python train.py --model="sound classifier" --dataset="acted Russian speech (Dusha)" --train_examples=26041 --noise_aug=0.01 --n_mels=40 --hop_length=160 --input="mfcc" --spec_augment=true --win_length=512 --targets=["emotion"] --num_classes=4 --arch="conformer" --norm="layernorm" --hidden_act="geglu" --mlp_ratio=2 --head_dim=64 --fused_qkv=false --qk_norm=false --inner_norm=false --subsampling=4 --layers=8 --width=160 --positions="rope" --kernel_size=15 --mixing="mixup" --label_smoothing=0.2 --loss="cross_entropy" --head_dropout=0.1 --init="kaiming_normal" --residual_init="none" --optimizer="cautious_adamw" --learning_rate=0.0011 --beta1=0.9 --beta2=0.98 --eps=1e-10 --max_grad_norm=3.0 --max_steps=10300 --batch_size=64 --epochs=25.3 --lr_schedule="linear" --final_lr_fraction=0.1 --warmup_steps=300 --weight_decay=0.2
Rows from block 3, named by matrix and row number. Each number is 128 + 32 x the weight over its row's rms, rounded and kept within 0 to 255. All counts start at 0. Numbers have three digits each. After the name is the row's rms in percent of the matrix's.
# pw1: conv module expand (GLU, value and gate stacked) (model.blocks.3.conv.pw1.weight, 320x160), inputs 0-159
pw1.120 102:122144084066160145109150096092114121131083189101122123141120163184131152152122104135139098121147095168162136154133112103148128076174156119098089067143095085106101080157168102079098147132143157108173076115091072220152111088113152158112145158119108101162101113096121159102152154112134113094090170167139110093124140078135201171103124131112155135166154131050070160142121142083129130147142155159254135109198117125133115169105102177176117125136127149111089123131113162139107156148160180
pw1.121 103:152098105149091123074194111059128152101130115114130110158122129145215165160176147140179133117103121204101123149128212145118126125112126154114149131124119140208095142139132125118037245119138167128182129138136138119136167105057144132145060122141105096157098124181096138138127153055130171118138129105172114132149177118087147100117127114165109107109157191130119108108092129117035114168124142119112171087128170146117127142122113127150130121146100152058154106151170121105108134105164138
pw1.122 071:129145154132197121150138147115152071132162143116055122216200144136103116076120083124123134137153088157152096077202106147076049143133144109096111129073182124183152160154115120090162155144152091098133109157170131089096124137105166202062100095119127088154115087107137097074123127131128125048144147110122130105157113103131102139137189109091142166132182146130077112088156100117100114149111146164151164105137124167120133122215077129152133177090159147144107115133114091097116146160091122
pw1.123 102:162139050116152124069183079086137152111103100112139093140113172110165138130193110205173135145074100210113162103108166153140130157151140135145094109133123127173072160137092088143123164127117093126190095161122141189123139096033111093120033121131071092148121160181154086190168160098155182099136105105098134150145176141091116069136135134167100097118144171113145166112124150125112118134131148071137161140169178157134099136136108120097138134145119153111139130151135139119126167100165174
pw1.124 109:131106163185167123099114153139128132158170127163091149096091141088133105097190097109127140102163127096130120128192117166046156126087061119083111192118130157100143174126109159121127121155122067143147150126143097071111123173101099108114159148169146144108151170131157106158131061156115112149123145083125187193118134160133057157093120142096058155127141093153192096162163104145120151126079103106104135113039088131115123116154130063061098169111131159154135115150169079143142057121110112
pw1.125 102:142128131113123164169100165148115142124182163141120131109172139118079102171070100095099125151163142105110149183118031167118152120120096119112165111104084114080152141094184162106131082120175141121103153143139103124100158138169093129104128201159114117079183114133168190083108145172142059174129162152118185110089092133110117157149085122109165199105109057116138124129122087098178150082134120173113088135125169087134108136148197125135109103165173139169148151188059128185126120099133117
pw1.126 098:111114135146147081118128130138129160147202117158123136073120135047093124100109110138135128140075093112117109112154136163088166198059088104129107161120100157115167152105117134171113145139076123177098189129164114046140135187150036104109117114157100177092190104140172152122144080151107102158099127115202190136074149170099087118114138113088113146116129151201180068150135107152100151111111100104110111104083123166167118126154178113110141118097122118127182134135148093151142098132069105
pw1.127 103:158141177123095114130122195159135131130176116137120148095147133095068062143121093060098160103147085062112118124161029140103129081135097122101119132056134173035161165097127170135168116147093152157124151108129132095132143159134111121106109158139124170097198140138198098085151082185116104211163130137156196141083140169169109112133120127131083178120104070121131115160131076092156149080103122162066118126105120118139126110153136125122158130145147124156135139162079127138130090143088110
pw1.128 113:130092102127101117123117094091116116104077139144169105126143114142154148107115141151103055128101129098154168107088158113144125112133134129157102130176127135146057124176136041153132151149149121108123064091116128134119095110099174197170127061079114088201085137142081133149119092127187169071166131134060106127165132141114108149118130132179117067170118163127153176104146185121120113249145157140138135158166125137113129134113082138100108153081082133126154123132140118035135159136173175
pw1.129 103:128117119140196104106084136106174153155132145120135185119070133062147129115122132119129129134116111140091084102153116140056173143099089129091132202124109163084133140084095163124123101163096122114140159103130146072128148218124091126111124145139105145101140062146125115110144114169100117163145112113189128160062119171161065112089120140078111140063100168160186135118115113141144176131112126129084092104030100191178091131155159082053115118118132126131169125092122086139174091158119090
pw1.130 093:072116180105111123149125113195130063151160203207137165095137101098103047103131147072092097139133155073160151094102095121101156106087143072163141142103160185103163145087133114205194087185096104147103147109128103131112105183176122116155126080168129142085139128110174134144119090138115105177131060139134185158114149158131103123145178131111124079163131135151140136189137144116145127151151107164114120153090123188114136114127160170103098107089115097161143067123161159132136095176102117
pw1.131 107:154044100118161074095142121087184161139124107118093087107144160123133155169153112164157164160091110157102138156095180147133134170140090140119111151123105127127130179133101116121084161135117191128120113132187199121174131145110129129102098186167082122137111134201098115152152139156128144146108173162111112159108201177126115084131060080109040119069067153146141101108185134143101109147145121052156155109147136117149042157175111138128161121164143161102120094139139114115173077094125108
pw1.132 099:106118162170109136197050149166111116172113104157113145087112126130075104134082112078091134123124144070102089144126095132109117141086110133103153143096166126103165140149151149117194075124124120114115171127156114080114133176117074108131189160147157176097190103155177142117121087176082080157060107111152161133071174134169085168108118116077120157133060065137169094144132103137175143060109153152089063070071142107129113125137139114102125133128147128149160135129080110135155116131054143
pw1.133 098:174112107185168104112127175141149140141169085134109155099135141108074127186123101181131189094122096108084102125152148197062099102118123100110155161064157093158136196075100156103152120134103136205145146116176158091129174157148136093074121159147131156126128154132169108108109129123098098158074142073122126156112125156106044125081126097131149119099115096178157089111124069163142136109090093129099113076059093145131122172143119063110169137117143123088168092171080111169145148104106099
pw1.134 096:140127192132151147174099099136121066101179164178111135158172141123085088125083146108075076108186149122120134079112096135111177155141123092094102151133185149118125100153097147178144100155118112167112142115129099120113147142195121126164166053125190155121154162098127169148101083149109144107122099091124136089131084105164182143133162127132104153163109071156153193124102120123148129108109132148096084165137196142042114125154100177088118112085109076187050087132104112130114127169071157
pw1.135 107:171088144159142115154143170140152162172170094111119093146155097083128131164097120143152186123148115146087118172169146206107123108085111155107138159111089131095132148062123195097115132121172162145136143139124151104092184127108112108056121149143129119068159108163154104115118180141119120144102165125135169115113133179120092128124104105085137172042098124157162101088128058180151170064053050124098121133076170113121123148136157126123148133159163134068174160180109127183144102125094080
pw1.136 101:150183100111075148122117117113085044124135169115162164061139076157126117124132194107110119218133134117129172114092124098181151118161120105121130118156154110076116081162138140134114074126112123102051144184037095183083141125163130183150161129157119122141105067055120170131087094148177166156180132148127095085137129111127120137173117156135134128135113142125097147135075138109118119118160106162099144211153107150095178124088169163140090130125129127159101147130105135119113069192103141
pw1.137 097:128092115115122110072183144112117149143102159102112143138134141094144163122167124195156094036124107156160127150110178109129089170151118134149116144168124146177103140122080125135110209139108125163215132151158141133174122090114173113108070119107104126104091118157112077189178131124146133084105125137147134160118198149062084060133149071105101125137143189109105176104200150145072114145152122056126185119155117121190077141145089132139132164129114170070160110129146130101166114116154126
pw1.138 102:157122116143093116088131134124209125162120086150074172106172161104114088098167118138107157089086145134120097057151139164097093161073065104113158163111119200143141185109068135188144131177102131126124165110159150121191186141172112106113143123148107136100144152149153134154153085173107111148062125116113190171100172172099139102077094069080092126118115131162141116162140101196147133130094060074099139109094133128129132119137172096083184113096134164124150109141160114149162072130102128
pw1.139 116:077160136075108133102128112127116123091131150117145104138110108174140136100135140139151062169144162132219189121140143077153162118198176081176113113160115126142101125193121061182131144153109104098105122150120088127132082100144150178140169085080135111135090115119095084117123108100140164106180108198133091110141090083119172143177162132187089086151155123074120159141146117053138093125188178145204134150189096140101119118132111144132088126143119156141095149090140201098163159115128128
pw1.140 101:150145144112109115153129172188138169131189092130127098118131107125081091139123135142103144141153112078096107118175092140093158141114160151135165163129169108078162138115140188171156071105130154119113185119143131106129140146144015120107135122118161189122230161165175145133112133180098102219142121148160154103066106116155142127122121105098156174110111056134106157165117063153141144067118114150098123093124119112080137106124201113082106139111142172137124122125079068173147139174124105
pw1.141 102:086124103103077146126151108109120162090107134049159086168106104152136169123142153142153141179125147153146116164057134096120141113166183135179130097149102113169093119120142086124086175051161143113134083129123108178099069091166158138152164130081143086160095113169085146102107161090124138082136094205081066100171118126150184148152129152160160120132114168140093160087130172121175079181144161113168126139122146117144163074102093130208111120141172126123138181114147164162093171116170142
pw1.142 109:110096043129115107032170138096112141144093136086151111153100157154130139116223113215214139177067096171147157114105168141129121168128117136116077142130115169195125116132090123133102148146104103093210115118117129114162127121075157105086030132141096135141091122107107055141139157075139132109133148133109148139117172112048122106131154103144101116129135159127112136091137128096101115156144119106146178087175152087127125122136129105152128110129113128069151100115128144153158120050153130
pw1.143 069:157158153107192186165088155168129080136132143158139112113109143123076074110110105115074139077164089126123108115131116038136120121144130135076150111177161107156128134080186127051127101164100049137159155120127163147091150116074115107096144140175144122114150149179146077117126188131113123150108112092113166122139123093095116155110153132123117115137162077140107118160132117126169157135161102124091137107177059190195129167189078107123093219140074115151129118135104101111093198124104105
pw1.144 094:122107084107117129119158166104136135080109132094105113178149127140179175143142162188151131172125134188143147155103148112140138158106164144113145102151127121155058092156137153079086160079157166128158088089175146174164143079107173177115174087130124061176069106117053142138054182140214182080146152114075081110132129117087144098150122098167119164145077158110114129052149113095113121150131143158130115134117178084132128142100107147203122131143134126103138131091141138157092125130187155
pw1.145 109:090148130085109153136154142117117174110085125063134104168112113179160171163104135160119145138144121140137173118097165119122136056185205109167114059148105100147119130148132100081132139109133176109134114125121105238110115068141140186135140173140129064190121141134123153074108172108151135071155115140136085119150113082143178119145066174171122137102134153080098121106139145101118083121157169130166157131162113134176168124130107120199137099169157121081114181132137153139112225121163115
pw1.146 101:141169152103084165134113150142105128114105134101135133131123125148086152136069131083128127136168173122112166163118080083153134115166171079103125115107083154087110094130169143123182130137159129112066094119090093148041118094159125126131174124135170118147166117118104168094107141147129060163139114151132082100160114113170146224104139236155176182133160072084110120134055078105108156117124134145132083150126177126094202071084141118161095113129101092149123157117075151114093139157150108
pw1.147 085:114180170117121156091137207133113150143125110140081124172131157097154086120079049094160144106140128093086134153148159163144079091169184109115156102098103092111084136099140129045176166074169142153149172166107105132145194158081124107077110156112138167101112143109158090078125163124083109110105159114121089173110102108138132119107191133117184152077159109166120151155130094142181152058135108079120158100142104110161142131179131126136142159177190120113135098214129121141117166090143114
pw1.148 102:126130146119107150141133115104115109084028148178134117137148123157129157082147153154149075129134142149166182136075179106171109152161109099131088102140110094130051115169123048133140146138168142105138068095131140137114121124127187178180131108111137059198079126131087114099136123102147137102143095139076121132193123088108161103125140159172165095180146120129137137128138176111128069154190200103171159108165120173115110163145054190135148129115093120119113126142123126081128141090177190
pw1.149 111:140132136109115133127141133113133089069075114098112154173120124129168162141138127121147083114125135175148169134112169116158121155163115106132120082124167128145036141177139039131141173152115120109119125123118125131122122132120167244133111088128141077176062142081085146135127133065186165107123119109032092115202133139150148125138141151167133098189162177140115125118167159111118102188143188120166153136164127134110102150149044165137151145130085130124118134123146137081128157158205165
pw1.150 103:136126090191126119107145160112137110170172121116092130110127132076163142061117130139119147151130107119064064117155118177086151158126065097102115186130139152115126122054102177171161099157124082132137132087118102079120126160112125082105107145126109150074134139156146120167143101170124110159100142069156131119095149168087066140096111132118120126093125108172128094121140104171124174110106048138064126111049139173131097161167133063066166157088106153119148164153091088157122044119109064
pw1.151 101:158057075150192100097136097148173183168136100118068143101141156123112114175173142149123153122051143110086141103162113110114140153115087150137115175173113166115138166130098152182153114164096141121116167115199159094170128144116121082136135139135097159111125101192130108188137113141146139120102144133120145186119144213103106091126098065108039152116102146166162137140193140162134124131155078095091160093113105078109054124139111135111121115090139136135156044163125109134200100120127126
pw1.152 105:125162135108081180149129129129130123075081116050130096140091085177155127139131138126132097158121099120154160185121135052153150098178152158187110095159114096165090097151128102095116130104175171122089100104103088177099128080143147131148132132090170131164085124121103133112072173126145144121134111172091079050165100068120151138159093186174114118138145133083082159138128117101099052140146145107224126148131137124126135117129081145178122134193134107128113193131159180088101171150151166
pw1.153 109:098134043145145131052241130098139143085081085117085122144149151146126133136172129193192145136083093146108126167147166127107095103091128145124096126143126115189120133119104126093109147082118171110194105152127175151152145123057143122107103147085058085143124110154096087154169114136102156107113132098100083148120154109065130033119121133135113118140134167100123116098149123144114170126131104024155148142164147092157134161111136108134134146183145169049131124123155114130121138087149141
pw1.154 091:108150155105109134173107164131144125164140108112128136118133117110124144190104160077094152112155173071118116190113090130131125099096135116153139093094138087069162113130186188090156091094194150113108137154105115150109158140189077103140169142164147149136165145100147163112123170186092061188164114150141114099134125061136177177090105152135121191116164060120110186152106103147202116096131130156110069150095133119090150071072173133125128138183185119124113145153069144144083113155136097
pw1.155 101:115118130155095167168122154170114113124147088096133142102106135158119129177080147076089095093132157118116141193152106093167134145171111178129165065110150092105112081166172136140108060095149160141124156112129086142067184100167113085154197117134191136160156118073134150108108136130169102137170125111118113126149096110149148170173113165138162117118114143107144096141090125146173090076182158166118103176163143076104210095060154169157078114204166073155147169111136116109091119151135096
pw1.156 102:116164092133140129033193134104145164122116122147106137095121127126134152096191085208168139118066090185152104128137184171096113144105096071118075162145186121178133166166092114125096165162107137139175154155134147137162125117061101118128040128155091105096122161149109067178182126083116162135096139126158118144140149122069133050089112087125114116110175178146130107083133135132099153135142135077132166114132112161194154139163086104117157147126114155095134106133142112138135139054146106
pw1.157 097:119096129124123162168092137155136131122160122115109147083128122137067067135111135116107095142120128077072086173137091177111127137082091117136197126121134095083161140103159143111157046141153175123061135090138126139103144155176056095157201133124129136148170071146168186143095119230111086178147143144154135094063114151178137136130121170100117144097131089117170112147091098155142129082107104148102085144125103124081134116120181124128105130156170133188163149101090077165118070181117118
pw1.158 105:139177166144138211161138170137115114163128121119136083156104138143126130148090084099130149144147149143156089181125141168156093110163156189114187118121148072098112141107183119082142135090199151098145136132056111148042123084149129095112111147151138177129100162066129171016124172096105121140142159131125073123131095091164125161159089151133220159123142166123113105094074106109147112122127111189163104102120140086113109135086102143174108150173165112175100171129131150149093121131129136
pw1.159 106:144138121147128167140105146125130111110113117092182159134112114111122165153104154082133132137199194117121163154136097086115143121118146171144159093127133107117128122112196125105152139101182151107096124130086096120075094099170100146155181175138174138147168120104162145076026128143103107156149149157140118095126051130202111188149090190114181159142068115154163127133058125098129105132150094143163093181117144101107212164080125137138062144175179087154132173125109121145076116160130125
pw1.160 096:123190088103051191099122067093112123075127087108200104156149080170133120132139103135146095125116146115131161141070139092208154095168162124185119089144104138124096066154097101144112144102171156112138109098119086147112081093152150179148112114115163144135094087093170128078132154105117114094165097172081081074126156098172110127134137132145144116136163150093090136114092150069136086160146154161104108218119133164110184106089139146122078154131064098165132160135107169131081132149147143
pw1.161 114:114188115103131163102132147114064110093093111126164111156160170134162136156137117101123128140127113129163134184107141071153134062183177138138115080165103078160086061180118111085129139081169128133146105118125102185106140105144134173110117137098118103170076118116100104099118166133120142111119143159118096079127107051122172148182120133159131115165131135095089175099118168072153094162147154083154150180204135088157113175161086183109129105178134139117059143153112156085075209108102158
pw1.162 101:113115170187153120139142148154129113160140123161112129107138191102116079128145058103124180062115102059080090094158118195106121105092110097081124198098181138134154118088128170148163111143137131162134179159085122129087163130144105115102133183165097157078152144176162104091151148147105093169104159111196179146111099131154074171103159133099135197128129139165175136175136065136164169086097090135056128084089115144110104146139120102073143149075145119157165117156129108159134119128082129
pw1.163 116:089127129071093151125139141089055126101084121080211111157116082164172142149148130147126090209115121130164164177117163106187160088147177137205132091148106117135110100175126069091113134132150154097120091101105145175123059097101140131123167156111126102165096105102130163107130155125156162127167112182072078109131159117110137150181106139132128105177159147076157124134139180084134093141163143135154119155151137059119121149109145171148064092165108109106104137103147216133071155126145140
pw1.164 074:121086150150082122145078149124151144180145147149116106112166126088115104123126116167074130112148130073106129136165088157103114117094132088119190119130086133095102170142142180122148076088095143161073170153164117144123111117134099066153202144194109143104138098068142151058142128176075146168126134145120110106110122171147101128164110124125130148084093088133142107082088118125169166106155091170077121144072132144124130118111200131110130114147139160228181175125193124170125104193054142
pw1.165 114:171064091151137069125145107117189172136136115134129119143132149067128114107172150184156137150098064149090110138083142172124112137091088159094102144144101156100122165067105152144116148135130141124182120146177187117154119150142096092123123142175051111166132110194110106175152133133105187142142163117134141116076201179112140084129112060117079119087096146150157101114183070200118172103120129081075149079114151109148084153130139121142192121140138175116194124159118120130160091136154107
pw1.166 099:144122150135118144179104163142119127120160134178113075110171157101087096159104087106105167079153118055107116134152131204101114108097102138116154148097114153086155144064113160140150113125131103104101124086139151102141167188131074070088167128165149161092191152114174149081134109186055081156082127084181163106133104159127083133083122116140101148116175106171134098168074082143119144059104092133088107115105158147145090127133135079078126155128171136157134142161052101109156113142068103
pw1.167 084:083150117113107106174086139168112148170164168152172203129162127122087072100103110062122139143187137115153084112120173117118155080132103086106134098059137159135111158106151104114123067140114108144106159139090099104095165104152104135137160135128174174136141073113164198118054095147075073151093121121154141141113063124161139140158184159132162175127134113105143162164082143144146130111154100155142131115112178085087164041101128106125092112089136096178187164064073143120139145135104132
pw1.168 091:124087094171169074098149141119141164168173132155040132082131163093116128136130104173124146131137120119095089096165146139082126102128102079110154125122115111143169181085096151115162148123100111145140160121160143092158143165130147098063088137169103181060170171181165099156159110141116087150103159081164121142106159141110075100089097111103124152117106086179151058146156093137073147098122039119140169102100141139139067174183146060115159131068116159102172099125157102141169128122113101
pw1.169 114:119142107106129137102133127097127101095078120119170119163063102174185182154129164119147081148109120156179208157083165122181141133160156160130136099192146130139072134156154059128054178154149159091119081077103104134117114069128182148143122129122146078157088127097088135100143174104175159076122119137103069146147150088095180150140109129182117089126085170078087148109104154136113087160160183115165165144190131150103111109127107151178131117138109137081131130130163159104114178107172159
pw1.170 098:143136137127123174127152147112134088144139200104115117147105125158168166127119120097154118128109102191161140122107149114155125101185175131098154097134132094119098096120120043081127213106155148103171080141085131158130114108114183207146097156088099088160061147126085107121135164092200127067079161135097120108171134098134129138162183133199170126171140128108090147076113146081121114187172169094175117115155128123164145127095102115144124092104093111107080158092119139160127178124162205
pw1.171 104:125107136107125140074132136092104132116078133066140101145133064122181179155137152121156107140134141167171173158100162095182097104142146168169128088188118091166094074134137093130086180102157139116154068135099159158111105089165135190140112107081110093188118118092096147107121160097159157096139088184113105098184102080121165143177126147165138116155144171087141155098135173102093125153167145133185115129180150111159141123113078188159146111152075132089105164084165168070106173131161183
pw1.172 095:102138080100097109105154074076165148087119122073118094128121112109203115120173214159174127192084131173140142113113175110120147137143125110158113114175088149181120138155117134162054190115120099079157129118137150152143097116108129168183082068084130113158117117140091089134166082091172184067135123123110089136152136108107168110113127102142123089115136202099112090089123193106040109149134131117104146100098144143151114113154100153133145103116095141042119116102172120118140152080172132
pw1.173 072:132150181134126159177118191182101134134183147140078131128075158086088093078096130119089182115121129109071116105147172125172084139127117141129159104106164135094177113113121143130206054151150088129127174095050143157144145118117123103127147119157154190150182107149153104092143111129125072143064152147152157112127089089141094102151158135134180154080144079146125140144097099147152153080167165151098100168123045143184116173148143117138100131103118123188103136135101109151081099196146078
pw1.174 078:177074169153174168134058173144131129163170167138116094145132140136099115117112157113092203100169145133110105085166129148068104118082147119139147145088138163089160133136105194148145063101099076156086136126131164150140181169088117085117137115147155161087189101125152138103157096119100086147140135087184149163107102101163092122098143103121138157117123052173185130122119079175139161073090110140120077109076139135104065167161168105119147153138157136130099133091098090201137136175107090
pw1.175 119:101140138088107148122142117127090118061105134101155094164127131166132155144147152147126097153109105140190164145075162056173137111155163155126105110164143090124093107172101098096131146113166155086175112114123148162126092108143168142157132163100139087171122101105082085143127141109189151082136127186090086111175138083109150150154095160203103099154156124093105151094098201081082087180164185140176143154163146107117110137104083201181113091173096117141076113148128202125107173135167156
pw1.176 104:082203144091034205145124087132106127084082101169183137114115046142117138125096139088152066151151140149103128154086074104126155109137142148128151109124126100129137098172132132159130128103126121102069148125076114168112114125149122139227116083109151114148130067062143164124120110129143123154216089185118093087123128104149156111140125176118173102157103157128123134117066127080125137160158120085153096170122103143111160140056126177113083112123109127110096161089172125119102182104132120
pw1.177 096:111169100058107138145147142115155172045075101104116116122067091155160189188135149136165180153111138180115162168038132116126100146130136164141128077136150032142093146112146107050118142083154156102137119163152140134129101097135161109129162184104120121155093058150089138114068160140168134088159138182118059119163125156074128114135127169125130153127111164069088122112129155142146088172113123093150159097154106160155109072088137133142160135187169110121158164152136114110109125112129115
pw1.178 081:064110161035100165129149150201073092128093191132113060166174146180126167148145122161100142136141143140121147137113138120108090126186121145160136105130134079162169132165143103062167123031147175126148125135110126169123090082143100141135113098115158151072110091141109121115126178134114149112137172213151121080113109054095163114114163141164128130127164114096069115179119103065107122156192151146160136169157147099144159097115136115132161092167155130135074126137105166132100158103128152
pw1.179 105:146134154119140140164110169178122111171183132159121148101155146141109096159089118068066158108166140064147097132171069147138099131084124134128189170079119150042181133088159170130140108102128160174052149165146110129147155138124120121113123179161156179107174126133181159150135141185078062153150129126135145120083117097159101175104107163112142157113120044138134118172118093170165127067113122139104071122120110139115110146129165113119104128172184130165156164173101110104101138200077124
pw1.180 098:069135133102128145151135055115098109094077171129141119148144147160140141104132134132122075143098134174139175093074152097153195119168197103127122145171187129146086105182093070159145148150118134097147080109132095135145108123094161211158131104082114061173066107088105096142134118093170137053181115150108114120131139125093155115121182151150132081172177144117107157170153151081106122149160161113149155119158096122126143119140071160123123140103092143080077089128171165057112138106147192
pw1.181 088:199073139177144101116153117138165163168159090096082137128114124131143118153114108075114181094100078125058117129141109167117173145096105188093142146115156173122134161090122184154162127202101134173101101104180174101206149107102104093060118080148115134110151130157172084153136090087121092139111150103162117137117153190132131119098127099130108123077145129183158063134145086164120141118077090095123124079128135137168077168167128123132203109101138148073157118142156084148089080113128110
pw1.182 095:130142150071074109121137125116148124085104153107116128168142157120144142174128134138146125108145128147154157174117124109163108124154180162191141088157139110073105084141137132055126159107208148122127114162149140146128081088157152143135101173133116095186119151096070114097146198150097152097187163196057064090169149081104177100187141144175149106129102116089093149122159149079109094200180149103141133159166215119113090159151097151177134111162121116143095159120137132076102155115141153
pw1.183 122:094144123094116145107114137116136145090061126056149129182080091199147176164113173152124138133134112166112172177111134114183131129158153140151130067153076100103070102154151084103098153089168151089103089089136105165112088057139193141119122143104127129181123093126098149106120175141159152111151112170055067105169144099126178110175127136138154144155147132099111170082111205109139077151191147144170145123185134101127143140133093161182127114169150153117104165111117171130092128125157184
pw1.184 072:125084145175139129126102094161204134112183154142119194091119084113089095078129136090107122138099116118115170129135091161093163155106050134106116140112186179094142179096140176119127122162126183097089122116197068148169109115140069175126133091154088120162130146137146128134106092107094146163129096079165184094135153173117126139163090095070125112091062134171161093213160124136121141146105116062115150149073085140087160104135166121128073093114129148101123109105131131093159086123092092
pw1.185 095:118134124103113085157101071098120115084122099104156078156120117168176161160120109180154060152152128181147188126071174092103139126146120148163130094213133089183094097101113078078103185129102087139168109125155134161112096122120130160151175096119140064143094116096109081135124116083173154095086097114103097162185101094153136104139124155152147050146171148093132111111118151087076135153153186126157159110149150134147163137143059150153124162109064102098107078116163150110124173136186123
pw1.186 104:119124112121091119147121127083119094088091099089186104163102089163175163179109137121144100140119121167189171148083138108129118135158147143149124087149084121156087121147136095163108174131104125107128098110099133166144166111144151168139135117110163073156101089092076172119151153090170119049164123154067105096193139098129165117174176150192134110139134156087099122048102166119127121174170136171167085153163161100127155156108064182168108098195130125118097174085129136076120157102186165
pw1.187 121:103155102088090167111175095096052140104093109141160116123136088179144157171159133162135107174123109165160171152107144072162155119187164120193133072134110105151102067170142109102133155117154162068141046137127124183114081086134159156138116133140133090183076108138122143105122142108148142082174157175134105102140135068123137110179111132169147128150133160108085184107093177076110104138171166138182134116183168114108136115106105157183097130146140109094081118089134163094052161122155156
pw1.188 120:112185146085123154106135134111096096104058115105168107198108133137163181104108110154140100174143113166176165144119172094143136118138176118172140106155105084147116109139142079074087169129154189094162053128090109166127126062114168172145133128081162088162093112085093137088121154093159119071104102156088094130195112081120168156153147148168120104177170116087086163070120142111098066168163186133155128140178157116152157125137107148160133136124101115137103147119139154080106175136162179
pw1.189 103:154153124120091116088189123127092128064070159094168096152137109170137152203137113161144109166110137178144171144097153118149091099152127153199134091161112104156060130152179102102109151070164159130145102190115124182125143084126168151136112175131144107178077090093110143131131150073183146083155116164102098120154126107099145140140092164146158119117156189111113135115143175066102107146178170157158185184164115086138165177133113163157128131186108084095103160146160151073091106115134164
pw1.190 102:112197126071061202155113117118075088101157110098168141113121050178106132122149153116130078141149168134113120139100146102165148142171089114120176102159110116121114095145152171148126088125124138096145088076070097131068083131158126106186144117127137128154127139057141169101098158167134123114170086141116122092125078111177143141179101193097164147137122135121102146159054146092169096131152149183125127208136103143096160082062126131142071109158145102128136184100108159139065119155110120
pw1.191 109:047140082114077131102119090099103153094069142114122122163079110163167177156154127127162062139143133143174179152086141109133142111175140140173106103172096110130068097196127068115103144124162169105136083152092148146083101107106158164146148134092141113183096094103111120113105127139167172075192124176101109129175121104082152097151099140170115099186103153118095172110148187130103112165199178119138124172173137086149141096123090158135111111129113094124093128095146155111101181134158203
pw1.192 106:148145117140110105156132214187151159155145131151126149108136145095118061144153118124097210101127112129130069157166097183096134119128136143093164167085124131090201149116163162100160087126139165120120164091147126132118144138155091104077166166145131201069181141136179149114096130180103112141133144089142171136062125119174108135082084138107105187123123105141171077177091087128147164102099115132123102124077113090157118154102160100067163110124161133172147135162048090183107088145099108
pw1.193 074:172122116103089071107096141108101193117114134128138145130080152140117088070153177104120140129127121099139092191096099124117121222124099166159117174141137162111148097117176142093146072158153093170109146008152124149123101078119134141134123144078177081112119124116158197063157126154137160157141203174118134106121155138102111132095083132158102162094096136082069073134098106123126064118094125128072088125161107129132142161116168058113146148130114155111119165181109127153129124109171109
pw1.194 073:146113066097184088108152134152161141130187130104092122166148092123122160076117085148058155116128090086088159094125140187135153173156150149075078163113164202061114167118131137128123140211085088168147166148130136090167183122099083133135123091124177156078110190134142148150150164103069053170104133100114121166101160119087125111129157121102139129090107163124127095141148067160115136124117097113103172084117105135135097099133172132133105098116088162085152050118138116114111116115079163
pw1.195 096:138148132068095170124126123121079143107095141092161153170136079185171142150128171112148065165101133133151130142115154087141140140146160158147177099112105104149116059148140084044090098102185173082138108172099134180088085144150140105154181155141113141167080105098111151160120185136133204125157119181095091101142163089124198101167105134121145120126099167101167144097113147070129081141137104103188138190162172079114136097069112188126137101146133137175094111112142146110112179156148128
pw1.196 105:111168169150163128147070155150151109166139106133153154095129099104085062161120133110068132134143174048081108114143070104116150111096110148119162154105145145058155125133174109145169065125102166158087183128128075145130118161153103085114164182180131156125196119139168163126105129199093082155130156111152173104117142123158115148119067161074137172121096092062118097138100119126168120112111125135110092120098079110137156095153149136096099138199190094168130161163107099118130098181081100
pw1.197 094:074128112099109194136143100096125152124090176129148129121109079136151131114125226134126087233163143178140161109110150097123186113150167174186116095167087107154108125104128143134107141111192132117137062106142142119087093114109154182167133091064101105166123142090145131137146123092152167150207150137118138063126128123089143126181111145133101109153096163099145146123103112104071150118127163158167175190142122173100091076107128129102127017119109129105122162117151116096099132124158106
pw1.198 100:176093139168175067135140154131180164176118154157076153122105142084125112139189138134160150108128173131052067114130132199067070122080094157087118181098149151129134149074103146091112135156131173153108118132161156072164138167089093080100108163163135155092156129177124141147136131168127116157116164074189126121080163175128100123095080103081078113093122135150187128117179136186084148103106067131077124089091129094139123121133140069111149115136133148147173100132118083159157099122132125
pw1.199 136:128120094163149113113128144166171149147196114180094155073150160081092096088111121111096171112137126114105079097173102183087113136087090109070083176087138169118165138088111136161134116190094104155108143148152137049134124176121117112129099141170115167075168151126182113125145075144083106166107154068184159135089150154104082128098141079070120138117135113177168061173121094155120152082096098140129129130069137152127130145156174099063134111109141142134180124152116115147155088107079074
pw1.200 086:092150148128132129128139100141162111098094130148149115151138134110110177052140154134094097160143110161152119136078137155111153133170136120202106144151157115115089130135127077147146170169119110106170094129113162167144086143133143206133121051110136085200084107117088106112120120104192143073131107117093099128137145131124118112058182089179126054175167127159141133134080198143121111189171128128138174086107194154096146136131059155177112102087076118149129076061163156107120150151167154
pw1.201 086:110146129142208095136112162161174132158180160160042171149118109138075113096123159118141120168076160074112102097143116156087110153132151034173147177121104108096204147100130131161162078160093141120135150119108109122131174179139103114090142127131126158082165146167160137142150113148102123126127116098196211168123130149113073139097123128116089133114118106160124117135148063134151144055106077124119092076125147158126132125182142123121134167083093125122088116120112037131157121112053150
pw1.202 116:129178119094102150113105084081119134073080117103191097157136070144127182120112169173146105146137129155168189116068143095160141121155123176168107126168090110145099115135129092131100155128124180072116082138118105130093093114152169137158134167098121089162090096083041134151081165090157156087157112184106113110168126117090173122157119123147106074081131141106136182081122165106131066194166166114146128165151185107140129130090068143158117090154114095100097139125152146116116145121191194
pw1.203 119:096149118087105165098107144129060123096111105113172099132115093161162156159100170140145108177137138145187128156095165101193131121145151151157139074185107069115142076158150092103088136077158190085126102126076128171105082091160167166144107147118112108169108113103129140122089144124173149110185121180078093091106112044148117110189083173140132128149149137120126141100112159088126096130177182128174134164157151109114143135077109189159081134167136097149119183129116185131094189156163168